From a checkpoint of a small multi-label image tagger: 40-pixel images, norm batchnorm.
Rows from block 2 of a small multi-label image tagger, named by matrix and row number. Rows with one number belong to one channel. Each number is 128 + 32 x the weight over its row's rms, rounded and kept within 0 to 255. All counts start at 0. Numbers have three digits each. After the name is the row's rms in percent of the matrix's.
After each channel's rows are labels from the 100 images, of 14976, where the channel reaches its highest value: "top examples" is what is common among them. Only what is clearly more common there than usual is listed. The data: photos of arthropod specimens (BIOSCAN-5M).
# convs1: 3x3 conv, stride 2 (model.blocks.2.convs.1.weight, 96x96x3x3, each kernel summed), inputs 0-95
# convs2: expand pointwise conv (model.blocks.2.convs.2.weight, 384x96x1x1, transposed), outputs 0-76

convs1.13 074:123135124184150138118148159108114150096153111049135141096104084134098085109129095138138102136083152094090109086163185114118082168069085153116121116138118168108161121105157073087123157041136086091148105147115176125112153130164111138157126164124104106119033102045133170117159143103168142125
convs2.13 099:172166167111129118036162156113159101170207144131141204117088104132169167083059124124134165105149127072113078127153152177104150084079175113128120117190117093141103081132142156147179156201176107135152085123156120046107101159086146080
top examples: class Arachnida

convs1.94 099:096153136130108154018123114105090103169127109113112136160110055103154095101105109137128160093075076134100076163132125139116120094099078113144163095119122113136109136076104082115111104131140128075129103134068202093109128149096089090146114088129089098109106084093086127131127078088072109069
convs2.94 118:128129126180123164144168172166105153174117112143124125105123087140135106145086097073171094084138112159142124104115108149117143114141117142104094116151108095098044127062122148079113120114084164088091074168107116144093136174116115120
top examples: order Coleoptera

convs1.9 122:123133139120164099096120153109119143100170128157132106116191058126194125116067148192088129166193140175170082111113119154177202114117102124159110185138127141135165161102157163098109112134127137111172145185106163130139108174166142087144152177136121135188107132181140150090180150141115072122
convs2.9 095:145102121106108089111147134115148096149178113113147140130168124104141166165135115103102080115138130096098108139126100190082164115159150117120146087138106179094100083178143147173152090114162140147114154149133121110164151111175185146
top examples: order Hymenoptera

convs1.20 137:143139125176173154142135183121183173172126123156169142173134107144112148141140173167145157146161149153142207148161147168123135191141182175156151140156174153122148113116166176155139136184133109183154136081180140149151179172124214134147147159122136141140139122160167154177142161151167151176
convs2.20 097:105113099141142105137148106129177174147110179153118157106152117124084164108127136100105105156133105059109112114084132129142090093116143116177097101086101142148071138096058102096119101132123148090139119121128157180129131128083135151
top examples: order Coleoptera

convs1.4 140:118121145120178135158124143145179190197115150097174150193112167134122148153158132159111189114116138136094160114165135139120087122167188116140097107179105125199134150123152167098152185135128133160142171093168151092126126182185190158198113141125168163132175135150101150097141109181172120134
convs2.4 098:152143182143082152112121075095149066138078121112152111154132071076131130117130143135203025091124093121135101127150132047076140137099090123069151098142167157154168148113121109169173122132196149060109140107098074049156098109122134059
top examples: order Coleoptera

convs1.51 119:156143081119195137112086151142092191119119149072120150114095119132157120195090170165088104175175155109088154145105070147162196082115153090127151093150144120093142141152154140118095118110177157095120109072100117134089143161141140139114061104183121160158126180078140089120115084166141083118
convs2.51 098:129113129092099134143114037069112076117067073128138115106146120144127114142132116157120163149090155112078140131146145109046127122094067108079121132193149115120124090152177159157166132132177163127121095132024119054162147136122169154
top examples: order Coleoptera

convs1.23 076:091116154109117148097144161196089079147122176100146160127099133102129076100111169112173137089117096106116085132154117168098118107175143135141136157149072131149196095099134082065190164114123109128200156099132109188108130151173136080191136149084129146104111115088132118103174109101053141135
convs2.23 116:160146103133111152105134163160118059111133121150149157089069105091071124161110150182133102134098115144130122142130073077121139094122154102090135108121144115192054174090139128104197122135150103135157151131109145122112122179128172130
top examples: order Coleoptera

convs1.39 101:127179147101120199172114107118174180147148182098136162172094128159098191106142127133151117165118165080113190150117149162201083147163139150161131123122165141140152157136136125152094152142172178157109158137123163129155162088145159169114068059187151128097106159082104143166139159159101148162
convs2.39 099:151116112145073158108158151098142152152048183116090090052112096139121122126163146103127161098115134134167132155180092104134088103146138123103095120105174107079131113121069149140195118134114152123037167131166167117125100197112098070
top examples: order Coleoptera

convs1.59 057:100135196160094116169148129123119110135146142178068090148103144070082173116117144160057082072113116131162119183074114075148109107090117120107096113156134127134133143067104126126146162153122120186130175179092184125176158102078139125161162070149121083101178137159075094108117131105119131140
convs2.59 104:056106091175120083094150087255165090139207139200184129145068123108159159106080153060142132130162112130115154127165131111094129136098149148111050094158071136079104145111146132098119135101168127210160089111062081123091192134159129111
top examples: order Hymenoptera

convs1.75 097:117093176237106063119185145127174086102144117158106138154148137136145071103132145141169043118178163131209094124093170120121147134103134156107132171125125177115120143153147145136098090165073133128180136148099117174135179068157107146137113144143131097151118126149198122125119122136130141163
convs2.75 104:115099156144145128150155152096093188175109144090110101062038147101123112116145140076065151198190137087114071124076114182143094117127169129169112159084111101131172139119092138133070191146143060107108133140165223171127150178099060115
top examples: order Hymenoptera

convs1.7 084:097135139158107132078127123102092126096054114128103168105104085151128106118073202138133083142125150083081169126088110115097121120057131185182186123187129106076127098145143085110127145098146091161164118075094116106108182081129132115163082167103092131064129161068138134099119147124142135148
convs2.7 084:146132125156164105137116131109148080165143138087096109132155102152126101118114170177122167131056184108120096120095106122126122159138115141149113090142134141135161167130166133138162173099176159087146211130096133105129097102126164155
top examples: order Coleoptera

convs1.58 102:109148076157162199159132139075144189125122153064045144117072085121086135171117122145129130191110191076173133150096099147116085131096146176131115068126137133104089101152129104105112125096146148106102075073159109133084134142081177128112106106120076125146138146096134115105096143115173085139
convs2.58 090:144132114169126128145121169155173162137103180131108061156138143111142196138123133097096182030160157123158082113098149111140133061227145103103079122167149109092124129063147197104105078152169134087142090091148109126136129122129095148
top examples: order Hymenoptera

convs1.52 097:150050101104080100105115099103143142109107143111071220101111194173141121134133106160146121125140096087122149163088132091096123151129130083116137098122135083152141129198123119141145154144150170144128134081164152121089138091105100105111097084198089087143066125066115099164053158136125107132
convs2.52 120:086108136122131104090077128138130163171099115157095187053079140106138118117123117128138131112154127086151110109114122152145085122048180113144116105044114141116125207159105136103198196150125095171131147147167166133125154191082181096
top examples: order Coleoptera

convs1.56 057:138079124100108128107064110143120114146100088131164165058088167188178088155085096098056125142136122173112118068157129119130184164146076143141109106129135123103118155165126149187138132158111084091125131165169150116131152122150138178166130169081091154124144127155130089204179126093119182163
convs2.56 100:078090111155181155061142117121163150144151173198097100150098149147122173077127102119097124136172144122106145126168140102123099115162174134116061117080076079150167157115157132098106162151151148143172048140139116112102167115141088122
top examples: order Coleoptera

convs1.34 121:146123169123128142139161170104123161193124154169195150140211134146141115115133151186129201188125120191141146134195141153137153132143140163186130143087092161157131195145158163171123127127141155094148116191147116157161144166102111125136167166152147145182141105199107116113182136152131159136
convs2.34 106:164173126161092133136129123197125202167105134130108070108118138120134151193082150169136117088115121062122096124119103095154157115168163144119078099108106120127140115136095117076101121137085149190176128092149134181143138142091121101
top examples: order Hymenoptera

convs1.15 103:106140108160105111173166081138110154083129108125049166086154119096126149106119107107068075118099139110155116175153120099093127079132073129118143130108147068089092095156076084104081107104129132125080177102121104092092141096126104123101187110141080108132060100140108161092087060108170129091
convs2.15 110:124171122154071199107145096121139161161110111170075084071086175007034097085149179133175085118125114158139114149172203102134129113113103083059130081168125165123134119146111143116125193113128090066094123174096102173123136181164085148
top examples: order Coleoptera

convs1.50 136:200086190140147106134144139168141130166110125220131144152194111114182193155159142170095142152176156178131121110166114135087173129157140151143144194112113128159110123151099152128132106166140178150106111176155142145174133125147158172109161170115170153158155115190164171122118133167143151179
convs2.50 096:148128135149121151128140120132141125162121161133108166099125099175120169123186153125203086112149077092166061145131170091159173203157128082142141078127132210092130121108089124106141127099177059079136163150131146133097138108121138113
top examples: order Hymenoptera

convs1.77 085:139175138112113148138155131125131111097057152143114161118127236174139115177129154131123091095114174100118146187095100134152137096089131104094177047121160070141149128177169172171147123115183192140134124097105115119089147107159113129171144122195130142113060134126129121116123088097119167095
convs2.77 092:169148103156118159094079123120183186135138119165121103124154084145105076132127119087132184111091103114102166122127090085117145114150138127123100122089072097175136104151133120099125168146108166173128184134179141136142090080117099089
top examples: order Hymenoptera

convs1.70 158:136091085139120185104153157120136132147119118104078149183071128089097108114121116101115143099120102054125205143113097112095087145091187130139130104147103138153114070106173104063142149131148112218114183072125166104120097082116172147095121110146092105090122108069080124144112163158132092145
convs2.70 098:129121100122129165134153159095130087093128075078132128098150173145153094160117159171093121158122142147136146086137143166117095063103089108133100139111153105133071073143132157094156141135164076127134119206133185153149115139128084187
top examples: order Coleoptera

convs1.27 122:101193107117145156111076162138082126110069165094104162107108115185160090085131164169100105085106119075086085141144105135130119077106117103171157072178117071107168098150140119152118119091167132060169094087088104148085136149184106095149096108137085146131066104118158134140119115084117127104
convs2.27 090:064073152075125068127139118154119155126107084065091168082083111118123104140112096113130145110149103089117091113161147137109142106088116149116183079113150095087177103131126151114150158168080118083178110156117135160090131177130111110
top examples: order Coleoptera

convs1.82 112:155166107116151109119159161148122189141149118079155163121116159162136198178127166109120165175164176145094171154165116132135141144179191139174159113164136122142157126212159165129165164164164124193139149131130119149128158168182180119188128158180156136132170116141136157151136140196146127157
convs2.82 104:132142091172104184114134118076100154159088225146089109078167081086150132109122117091121157100129111060140093152089132067127152112108101129127140086085108133135153123088067126115147132108096100151094111077112129145115115146066104091
top examples: order Coleoptera

convs1.85 147:140132191127097066139129065122123131122152072162149150100168206122130126122165065133203159127108061149139120146156193192105059152132119129126150151127144159150094137178075093184117171131188111106081142151193111127132120117078112148146142118112156175112101099134117157126121131122119150120
convs2.85 105:107114100147083104163143136144125135113122109094168120141172240117160113150069113179109098075084162117104149130087121097127149123126090139085136128165169074137135130109148133139101153148109150112213099094100147117154122047139131141
top examples: order Coleoptera

convs1.38 090:186142086105152081153106147130132177111113131103128189074114163199174118168143133136150157153107125068091125203092145110160098107084122114102148052146111112110117095157129087151155136108195106093110113059115125057081154139111158101142107134186092128132102115096133091136120107118178125091
convs2.38 103:158127122172176062150124153115130192122120198119103010170143120107172142150115129095140138149132148151166149121128114071152071120218137193102107099071130125122154090085106112120138099126118139116139077133123144139091124134093115141
top examples: order Hymenoptera

convs1.53 144:111204085074104130115096153152126118084113151079073113127101171125153098096101197133120124137106168122091102104110135066143139160121071088168107095177136086132173174148163126111163174152089120105166160128195153059095152160156189110154124121122077109152081118147127121158118159110116104108
convs2.53 099:073131127140162131134192141135117108109089141124121118137100179143129141085020075119074162104075194120059154150150074125115117130140068129124126076115165028139145157122137126202134113127189113104168118129136189077132148101148155165
top examples: order Coleoptera

convs1.8 084:083106134161112110105116106156118120118106114085145102128144086126114085143125087129141103159113163105123141195126143161090104118052097126094168113137081150062098161119133103153137188092129080107114051068090142153095182118076098128098055100122096103144065142061144098153104107083105124120
convs2.8 123:107119128117173112134115135126122071167130143160109126102136120122155119135139000103081134126117190121094127116150153169103151110139173141179109122142126123142174146110126135126146161126141009081095123155134123136017134132131080116
top examples: order Coleoptera

convs1.54 093:102091168150110114094141072098110088098151097116121138173147101095122108094157069139111090106111090143126174118163161148072113123131095123137099228077134166105106131161081087167139145157080151128090132213105136148138077113078080144118114147095126157162091098164073161169109149126113145096
convs2.54 110:109133171112106086143149108124019103135165136154144054142132124104118109108100095093175080209129186131141110102159124116143103135183138156114200108179115082077110148121114117114090109086116119085094106155125133148112152172120104076
top examples: order Hymenoptera

convs1.46 065:079107096082102189154121093155075071091121102062113092144098102132123126085142138121123082103076141139064161136095078147155137134085171105188144147110105085149076141088190145094121097137139104084116132158097108096106152146111132088117063139058142118126123134080132133120173114074090120155
convs2.46 099:113110043188119154114130094153128130133124160140084093173119131125120124113100097095150134136140149147192135097113116117135073081146118132137026138129082101110102088163148055128090120125127166170137166129178210120116142116163160156
top examples: order Hymenoptera

convs1.73 133:160147111142117105198101143178113110116147133132122159121118163203161163095164160109141133107120161139130106164156137152190131118153108122107126126186187092152112106230093148141139194124165130086102131170154091150126185117187121128186137094181132137102126147133165118140163134092095201090
convs2.73 109:153123129143135044105118128125093132140106134127090126060110120139162130118163179166157138122069089155137155172067074137078142061130142105115104116067152128131054083138079113170146176115143131121130157150131129110110124211113210159
top examples: order Coleoptera

convs1.19 110:116124041111125109162111121098131116081161160083091153088117151143160130132089195088139054128081135110143162211122113151170109124122133132139141069189154122089133140139117124148133148154130185130114132112117169092098233163118119158130097109163079102091107116117148144132123118081118151060
convs2.19 110:109148129156138145136125149143051135172146122143145115111164091171217125125080131172107139125057122110110112102157040123126108093131123146160169194165102108178059176137077093129145163143118134096115089115117116084134120142113115159
top examples: order Coleoptera

convs1.64 100:096195140087106159122111103148102131116132138059098187127124136152166177128131163081142054108096129099088128165101137112168152107106155094159144090176165097123164110180133124122162179103160133143097077101120121066076198104174149121179102104132081115085080129163110166126129109081129118105
convs2.64 103:120114125151165189109104095100143078149145160163136146068113086062061113134123089100145135150063125119155115220146075092098121133123130128082115111117107147181103143154083176083134189133137099107149156168117174123108109198097190139
top examples: order Coleoptera

convs1.37 125:154096169129113126159115098104131134149117066177130155115106108094121162163104093143168131097140110124124136171164128172095108092132167110100136178088109111097073095150080124193136111115183149122095122136107106163194123066101097126100164144169223131077148108073109114117076096197137158137
convs2.37 096:130171161099143129135107134122135141158145109112094160131123151193156200081141084129069133099088177062084083059131151141124086102117144040170147130111086125123118161089132106172133188174091184181170104117083107120080122083147088159
top examples: order Coleoptera

convs1.25 090:143079118105132109189115085069122158139171148106114154132137126149104174134118127091122131107108078112121181177112171134171079118113167107074138182105129149114133124183095100168129102156157186175096114135106125108126128149122105116046168109189142117067081122107091101149073097129106205088
convs2.25 107:140153174120112106167120158094137079160114114080132162135084122098105120147118170117186091156125076115125063092136103145165135185125115080173097089106132129126159109131119144123138153115153156138194134137157160136135118220076092117
top examples: order Coleoptera

convs1.48 090:111193126145146156140104122126049119101093175169143106159131172059089089144129102201135102103107103086151108143077055151149102088143097070081148118117177165153146178116119071108169065099141107102158151174104136113129112097126074097128126068103143145127131097131160117125131127126139138077
convs2.48 115:129157093132139124130099139135134129160130133105139092100115098160191110114078139118150099098091105128133159152109106187089139104152150129177116111144097087167136098129142164148197193154131178125110201154112102132102136116105136134
top examples: order Coleoptera

convs1.1 082:088149115094100190183119091110125099080114172084098138089100112146154142137131170136141060091116121088122097157098166131131110137127134132162103132189143118114144153148143142107206238139149093108111172163094102065104134110134109138160110086171110082154121110147081167130138172115093170084
convs2.1 095:116125130162167128090133163135124114151162173113112078089139096134162112081061068076139091111138149089047120104109174145133135117109160162116161129176126077138183112107133188126114146134107140075069143181067120158106136167179113085
top examples: order Coleoptera

convs1.5 106:117157092105126105082106167155129126158081196077128136132081132118111150145093165104112196133125162081105123097101092108170125145098144151169096106153105149149201105093184137045140139138118128141158196092091154152086163098144123131145077073122098087093127143072135127135117141131089087190
convs2.5 098:137118122133133109187167083137110134103154072118145127129186135147127125183148128135128067133133124147086097090090143215146118086026138152178100148101113112117062137123144097075105184168123133175076121172095152122124083109198114160
top examples: order Coleoptera

convs1.10 126:163129091064163146140105130118101157156080148119116170139118161138139103168161074141109145094071121064094174174154111139137075081091177121085185088125140099150103089173119073163169153161170137133089132064100174083094119130158119132121110110161126154100132136093086104113079093141122075092
convs2.10 089:097162162174112162122119168101073205117109075108099106068080141104140101109147195123174115118154139142142077154133183120153110143110072065067150076107163152103146106104080163114078109136147083110126135129166214175163161174110160141
top examples: order Coleoptera

convs1.55 094:097152130162100190115137138101133184092154090035135162083113096134094088090141128146156116139107134092141096172177133148108048150089129121160153121169155141099139085118140092116093099104133111081175128124157082091134147145167092152116058153181164138139098084084156191113094149151153099126
convs2.55 107:109121108122091162109150135163092105114154135158121128089130092161117104102133075148092113165104158141131109086146160100068129102142087123085176104223132105144158137069137133143168105138108159098166096108160107136095155186112123128
top examples: order Coleoptera