{"arch": "resnet_bottleneck", "optimizer": "soap", "lr": 0.0021, "merge_dims": false, "one_sided": true}
Rows from block 5, named by matrix and row number. Rows with one number belong to one channel. Each number is 128 + 32 x the weight over the matrix's rms, rounded and kept within 0 to 255. All counts start at 0. Numbers have three digits each.
# convs1: 3x3 conv (model.blocks.5.convs.1.weight, 192x192x3x3), inputs 70-83, a 3x3 kernel for each
# convs2: expand pointwise conv (model.blocks.5.convs.2.weight, 768x192x1x1, transposed), outputs 640-767
convs1.19:106133088111147153154150142152109141095147085094132174116162119101038161096144159104161087102113104128146161158116165157052173091115204122150103080211078194084155124095186128047179115145158083118113115119080191131143088140114137206094163107103123126142065134110123162138107148137118178103139137098104143114200144124086107110125092177103111130142137154127136145145146121095132077
convs1.20:192161144099122096112111160134083131133164134143116135145052124152175147166116127085113136096150161088104141101145160097150118106108138132099107123126162105107153132111135121152095115099137162128153104119133103082149110158089096162119113131136204154194121132144080078128129165095117160114123129146128132143136088113122172177142090158097118118129104174142175072095187092090104145
convs1.21:127110122160102130170131096084151113141156105114135077117148149098136112135106152144093089141145083143195100144075098119142087129183155073110163120191105088133129163120108140113092183139131111112103160130112154162114115103136143156111100157164107139129171113127164137111164132131113135127099167140110130133139102165095151153143136109151120133156162136143114122123153147095139133
convs1.22:161119134109174059117085198177103085116122210126171189192096115087153158138117084126115113114233109113106088131154127117183148111129077087121165124170151150126155163115141124171104090126107093099176083243096174080123091152157138140125137069166141099140099171115100114177102149185123190081147093126164078149130093173126121123133108164139105155107155095083136193142194066123112214
convs1.23:096132144133140123079145154100095113140110139155183136112104110135134104150137154111121094127096129165105147149146129092122077140092107117135091115062168121123116113119142146123078094135126098108148122112177077117142094120097095151201147100133117111121081150105067149192158145145077144144140100149103114179134174107138166104094136114153113112104123147129165133049146122166135102
convs1.24:101111153116116132119172125068120138126100090143138102154090138104115094130163146110127121125166102118120087146131123113161108155108051101109089095189059102090160091168124140108145119145097126118123102169117107131152178172000105167118000161196143086104125130116077181155194155068125181095064124206127127144119109163132106141166166072083126153127099145125159151138089138147164090
convs1.25:138132103129129115125146105099126114080115125118078147156097068151016099100212160120110154148186090121089143115122106170117123138124179144118103104139104101120175111179080129093131129112142141133123167115111112143150134165118114114161127079131136133115126100146172148117158184181131079183124069109100050066217089106143255133133137100157064119143183159123156188096077200134041123
convs1.26:166124153120127067133222087118152122104081178129132076064193121097158090146141081088173170075129090140164096096155150092120165144153101131112166153066150148116126094171128073136086160164106133132177142117077132206089164095139173106237117053130167140223105115056124195084167078092206106215090063160130137092110137086161121133096144144094098165152144102118101118185090164077113156
convs1.27:111143090092134163181102104103124166154123125111096120126120144098138125146080157107086149181128095157140130143098141178134078156139173107119152170067099094152115141136098139107154130146136112117144139124113138144085128114215097125106073148098084105118113123155197159051129169175114173149069139127113117132128123146142100148180141108151054183160147136131181165109155134073132134
convs1.28:137168140133118155126088044140116119180135071096118125157153164138132128100124107135094132099184154082098113120153155097149139117097109137097163152153115092134131102173137110113160113102082125141169114149148109114095157076140166187120111144160161170125102139148116103069173090101182081147065153152119132129151147091145103138110122143126102097099134127139067111140157135065149108
convs1.29:078111169091137140137124206116151146116173130130125128124133118159170159111140114126147133104155117108125099165148150188090085149145066130143119109127134124111135149112103107164127154129140086141150095146110147137200119094073079140131165082151090130153074150142114102162134134153101076116145103142092166127146105164110142079127150083136174111176139139150126159107063140123156089
convs1.30:119104064110078178122186203119129161152134112107144079145152125120120136126072066127138123111174083078071134095118141157131099092101126140132159136159108145070089105112099101094139128163176131136096092129123138113181157166135132135131109094107143140083099121156129163166130182164183168096160042129144121121135147118118166118133095124081082133141185156116117128169150099127123094
convs1.31:129059160106168194104149112102072077114088145106146126126080108118132131149135097099137099118086126128092143109133100136114092127117143111092094108120100131124089112110077096094225090179120115130117077152167105160095113152101090141136153120151144118123104141202108139113135143158149156134144105122139128119100111118145129127103140103126102129072179078132100122151129103089090113
convs1.32:155097207132142080066159143120158145125126116100113143128176145111100152098128157098187097144091144119114099121155139110059209111130114089181141153154159104084109147108188128076149090163088158158122105143119119091111130121123136129135190101151182087154117152072100112146123112125124135128168139149196103075130158116122135134129112148117125090101133127127132149124119106165157111
convs1.33:064133172100096142137118130100119090164111157125185132133098115105097149119182142166116081148112154117109167183156070075095113148120138066129134129116126104156098118127098137067153167137177086095207124122150092175135138123152139144109116132120085113124134111168142107129155128150131099140124121142114175149147185111127165089156110135160059167139191124135155153129131122088142104
convs1.34:129102138141172129113083143113071107110133115158116137126096106096190128118079088119118140099089115106180172132111106149143122099105157147066139110103120152154098136099108168125125126104145114123136123097183146147078145121125111109136119121110117138137121102112166126141185090131134140141100131132088156117202076141138157126143079087162116103149124136147088123139155111100120115
convs1.35:146115087077115176158175113182146090153068103093185206119147114139157104065145158129154119163078150116146125118134140174109130102117113157160122103051164173144150126155096141131141091134136107135114091125171168125157069185122226065231168140072113109079072151130124156154064127161152106192177116037108095136138231069138077106140154131119160109096105174093107131128099148154097083
convs1.36:100111111118160135109116139120073139114114112120149133110121164111107151138083092101128113107154086117114137144109127122117119118112101079094127101118073143147141125144097114134167118116102100107116102156121122132154144091096100125118111192102118081104097130106117118131118116068148130120122159145133206144113198200056076131190111116111134176122079113071115083138137123111165124
convs1.37:091172064160079109090095148092119157168122098105085145063147162169066096158055215141051178083154131150132112094103176091180096153101131117113106131127113119108104072130146150184066161023197099148117188088136080126148162114127138121160056193043125147112129120100104120192214043135083173190107142052127167108177169079113085145067181164158165030160029232164098155087113206119161029
convs1.38:110111121169103128150104077125144069119155131140100146130117116137177097099132110108096114143116110184151095098101092125160085153170103161085073104167098221083139110123111093138119158130109155082098131113119191124071108152073082144169149055155132091147103118075155124096118122082120123186142120132150131159131128120132127123157137058090173099132101119148112111114144146129115112
convs1.39:096133148114170152127120070101092151102117122147098077114117133139124112139091130111117160148133107121123128112101106116103122095108103123107143101099127106117088125112124111134165162096100121116161129124128144109097137112116090161148083182109135118122129137148102114103123089100109207163088192125201142128175070121172115255117100090122084134158078127080097140126178100099116098
convs1.40:138160127132142164127139170119153117132126210146136131118134122152177109095139124158116166157137153203098151141081098132181092128111114090133164122035134179121151133144111120154134146096137154112162114130174152146183142100125114125064124117125131140173137127123127120160136104125148156142076152113141142148122142148135123143156103136134134116148124161125134127135161128080124115
convs1.41:127109136136098109115100106166139170112079138116140123115120165153075103109115147163122118120099112140113146150092146115122114135127106172162157143073109129143157105101111096150101113104114103126126113103121128127122028079066164097127071087075102127117110116124117121098034112060109134104128092098153127144141168176187179151104110069094119100097081085096142112080050138161143076
convs1.42:089120083146110142132143127130150085190150170095126111135029121097224103117120136143184175168130081105100112153123142115148113162090144157202128183069159150100104134119110147062138131090142132124138126110149115102133090147174180115134163119145133114131115109153129108147193079131108211123126164134173128111108064161113140099148155104135050139144089146126116155159255098095109083
convs1.43:198178079147093121095115133155112109126107086113104138168109137093135111108174079096075183083144064090131113105124163122137089098096088127139115103061132144114136139176102168133112086087111176161102103107103118114133061185085106163106128134142167199075151090124105094122071146105166162131085169125116108136139145222156134071168186111179124101062098106138087114137177109112148097
convs2.19:124098153111143148133176187160085136067076160130137131069196142182125121142117096110131165118092142162169150147130095113145165177105115142123128113096147097131124103134162146073123085064172085149134140088134129150160139163099108147177164126099145114140125129193114113139159104145067118098118136131165142155075143135093149121165153132109106134119130154112119146107130093108183092187053
convs2.20:090104116074109058122104116167112102116148096177105154100115141174106109114201085084107093110192104103117080167093148128128146130095144165186154165112139085091134174108129105196157107118137116128178100177095139112125093130086124120119152101139143128105147101118077137131130116088130091133161107146101118141110176133168131111065115145131106131121121089141132137169127147147136190177133
convs2.21:112115122153165088145107054166101162101088121125160144146097147129145134114177128083145115118165120121145075180132150117110138131063126129183101109078192128087078107129138060159110167100105021118164149148084140079190043149186050140087090128095125086109128133127181128163124064063143155095140090125140128095044141106142110058081092130071156106077078118079092086135154076151119169112168
convs2.22:131101139145080101117088106155092099139144095085141160151104134154117107137110075093084091131136151098134160138090124167074170050122119122102143134151106132111137190116150063129186153100154115139204122155118156079087128120094142130096135166122165120134137139120138114112142115126142127142081159128104123131104132140122128105137096143109101111131169175096069165124147181112171170093162
convs2.23:140109188034122134148109164132073092145135136135075185108149099201072130192105181172110149114129021160114196143112097089244078155128132134092174195078170117123127142140114164158128111133128176122100150077160123171128127140152147126184143128112119128166115106186074129124119092204063110141180144144147100096117121121126172144102130095129118204125125121168135145207152106085170050100100
convs2.24:115127140037186122162102134112083151183098200128138198068113164109181123135129107128167186172150178148164133133161217182151086158117152092116123057090146150106137159107134152135142150097074191137106143141171154090083139080173155108129127164149137178169082160118057118092102148060073083133208167128106114173121100164144135164108079165135168156109160120140082130031147076140092131155162
convs2.25:122147137147148163181133126109126107160118077141101126198136147129114122184147146111136110099137126162109178086172164119104127113127102197159169102124141164129135143146093190108094070135112139102110053130143153108115165156148119102160143103112150094120166135104092097169139135126084093126128136140140127121104091156105140143133145126136076126217112112148115144119090093120168129194162
convs2.26:092082119100121104199057081152114156186082106089052151167153129122098083124125098161085132107150144108125180117161105081218184084145137116077104128077168119097182140209139178120064145107169142106146136132129129143164162148160112102123191114092136151084054142166120095144108094155142136082091156181106087108101100111109084130118049081085100195150124088043165102149114171046195094131066
convs2.27:102090101159122042142126109083165125092086123124179154095041161175136161155149139106105104123133204125081122144100155106067156102088134116153130054114224135081099117095075093104094133105091138137111158182073175094096083144133136164122105109146142115070145176142094137141108074131120129156178102105131146121128150173100114115101125112096169098147095041099120130188174116164145148092203
convs2.28:127153068139143114174089144092129120153155155084138164106085204080136120165134167133090147099181176121171106136115132069148130102210179107181156155120107145048103133197095129128084104112148134109115116199145104151103128094111152136097111140146126135152078104123101163149208113107144136164149160163133149080110138117182149123168080160129096143108162109145141156128132114114172152081108
convs2.29:185097169154107149070134144060138179080175154130158187120156094138139136158083070146154156129124105105162104118084105105135176127136129132111087162189141138191102081159146172124182161180147119136160156116099052125118079101049154130144169086122142166144151081161130157141091067170180156119096084116159159109097134169034097175127118158079138174135126140184140127114090104132131149112082
convs2.30:126065103175097099161156098061157125108135145117170167107128155126088115094161178092137124080129159092199123090117117120113154104087140181118094135106112132130121067169130138184160156113139090123118195158076149142108127147117144138086105078143135159133108158107145092147083068091143125134086127177177139075133179136143053092022116121107108106164113115125078115213139147122125166066115
convs2.31:114116086163149153106107122156134165101153140128099118105129083100121145159186159150130143130107126174160147101151110079174111129145126137164111113133079174130180082126119122135146103080131116129126129111101121169102158110135135097179104137210147151108114156123100091117111076121177181134171195143117127100108164102178126120151141148175148078131128147137097153124144147154109136062116
convs2.32:136146105153139125129133201131133128118176161109158117149102115140104147124176143089115108145115107122151113134129149167106126120144119118170094130103164138101085124117157126013128129114100074108123143159140143108145073103196158129173095137176169084157131183120107178131167139076092137142095074119120128129159155106123131118159112154096153102129119081098120125115151132114119128103136
convs2.33:076118178064128093120177130157201116160102147174116134123129127112127160140143104062126147141127069198174160150156095068201136114137100092132153141119081099073148089089130123115122147153108076163105100108088186186156133143141116128148130065100145104204121100063127143126123177105138105140174139112141147073074093148112139118132115093143144181123170116080140119152157138134149071155156
convs2.34:152135115118131135138157169115210084120128163164128078123103156152166149136142156178159176146121075133159150151099131093169122142126176122166101148144152104154064106103166129073177153168062140176075180150126148163143104124138150117173073153115087118168078120124135103084144137111077125152142079076164162173152107130154135127081118094147160136144127134205111094155125146152111116155115
convs2.35:155117138087117075134091077140109073152131133075117126101151110141154048114097116127105134139161124076123144111113136133191114093168207096067104163062105149110105161188130202144089165053149104148185116158104158104140152144124112133101178086122147114147085142147143148166130081162119145086202129140150156151097081120045115192152100127089136174126113076098195120158064084070195106122105
convs2.36:208148090150143090164100133148192159088147130165122132100115078140032132136151136111112156151121130169103154092145156145133162101124073111120147156119103143149139154073133115088171096126102116083103134152105182119132172161155123111082106118109168103142172159138125136176135177132170113161177124139148098116118114160116107066106152163179061147149100149171081168169077093086172175120134
convs2.37:170095132154128153107139088216093113157099173071164150125123091118136076105110089098108179163099157137120124100145151152114156119126201157126096167085095113126151139136131103185076124138153092118158122128121129089149080111139110088112176090122180136154105153159122125148095084105112125106091135140118175113147167065067088204147083171110111142174129163089120183134104213128118178144116
convs2.38:099156088101130093164085127085133168136183113109104139121089172162066122119161159119108088125122160083122081132051089100105159101159124172155152097101163110096110116158163121133127073102122129206149118197159097067142131119113105108102125177150110071074128127073099151134163080147101124120121127164135138139152130219179160165121118094109145078077128132175113124142125143101153219110148
convs2.39:093073059160106130153066121140169111169163149136121124100128145118030095093184096096082125097175116113172132126155171135128088136125175147106091130108106154146116131106139148169142065119161130114096112171125158100175148111140107087143114109143188113163113121149126136122098212115201119097104163090118158107138146132165087123183142160087129147069140113179088183076131050126154128042126
convs2.40:066132102171084158142145126129158147107158106166174177164118157130138112127100182145132180104110134123125133093134179152142178138190087161089112107154121109112154159137137117170148106138168132154143115153109171090169142163144121136110158051169135120127194139147155095150145108124193146095089161120063150153185128162116070108167124156067094143110109155139143126143134133114111123171128
convs2.41:130122120146128145083124177134163106125164123150110110061109142109131185089170122135105186144153108134090126045097143164145159151097127101163108098116138079113077114107165123115154073123123117127184146146100171122188099079140117087086131073152117073113096137086134158178123143101176110083143078086116111136183153129103065145202117102125116160104104099103090062097106168205134154255124
convs2.42:097163145109128098152094155098119131101118102160128123133056150043074179140111167121131170195119141166085162164104129141108040110117036220186182138243093110182163196118188138130128128173103125191164129172097151133107122170142159057105091115125171030131181170097128160101131186120102051147127132080077146108221134141234117127140179136146116101124061131222088077121180088107055129095210
convs2.43:166084091139121120136099138134147116105094116114137114138132122171141085164149142112122134130098137131095129107147141057127101139116128146128110120137254098129141124153100113159084136126163107152106145159150168146133088151137084146148053113112128107082166136118119089195122118126150103162126137205120123092059142124103090071094126092134103117101121114105069129153135129088138136115163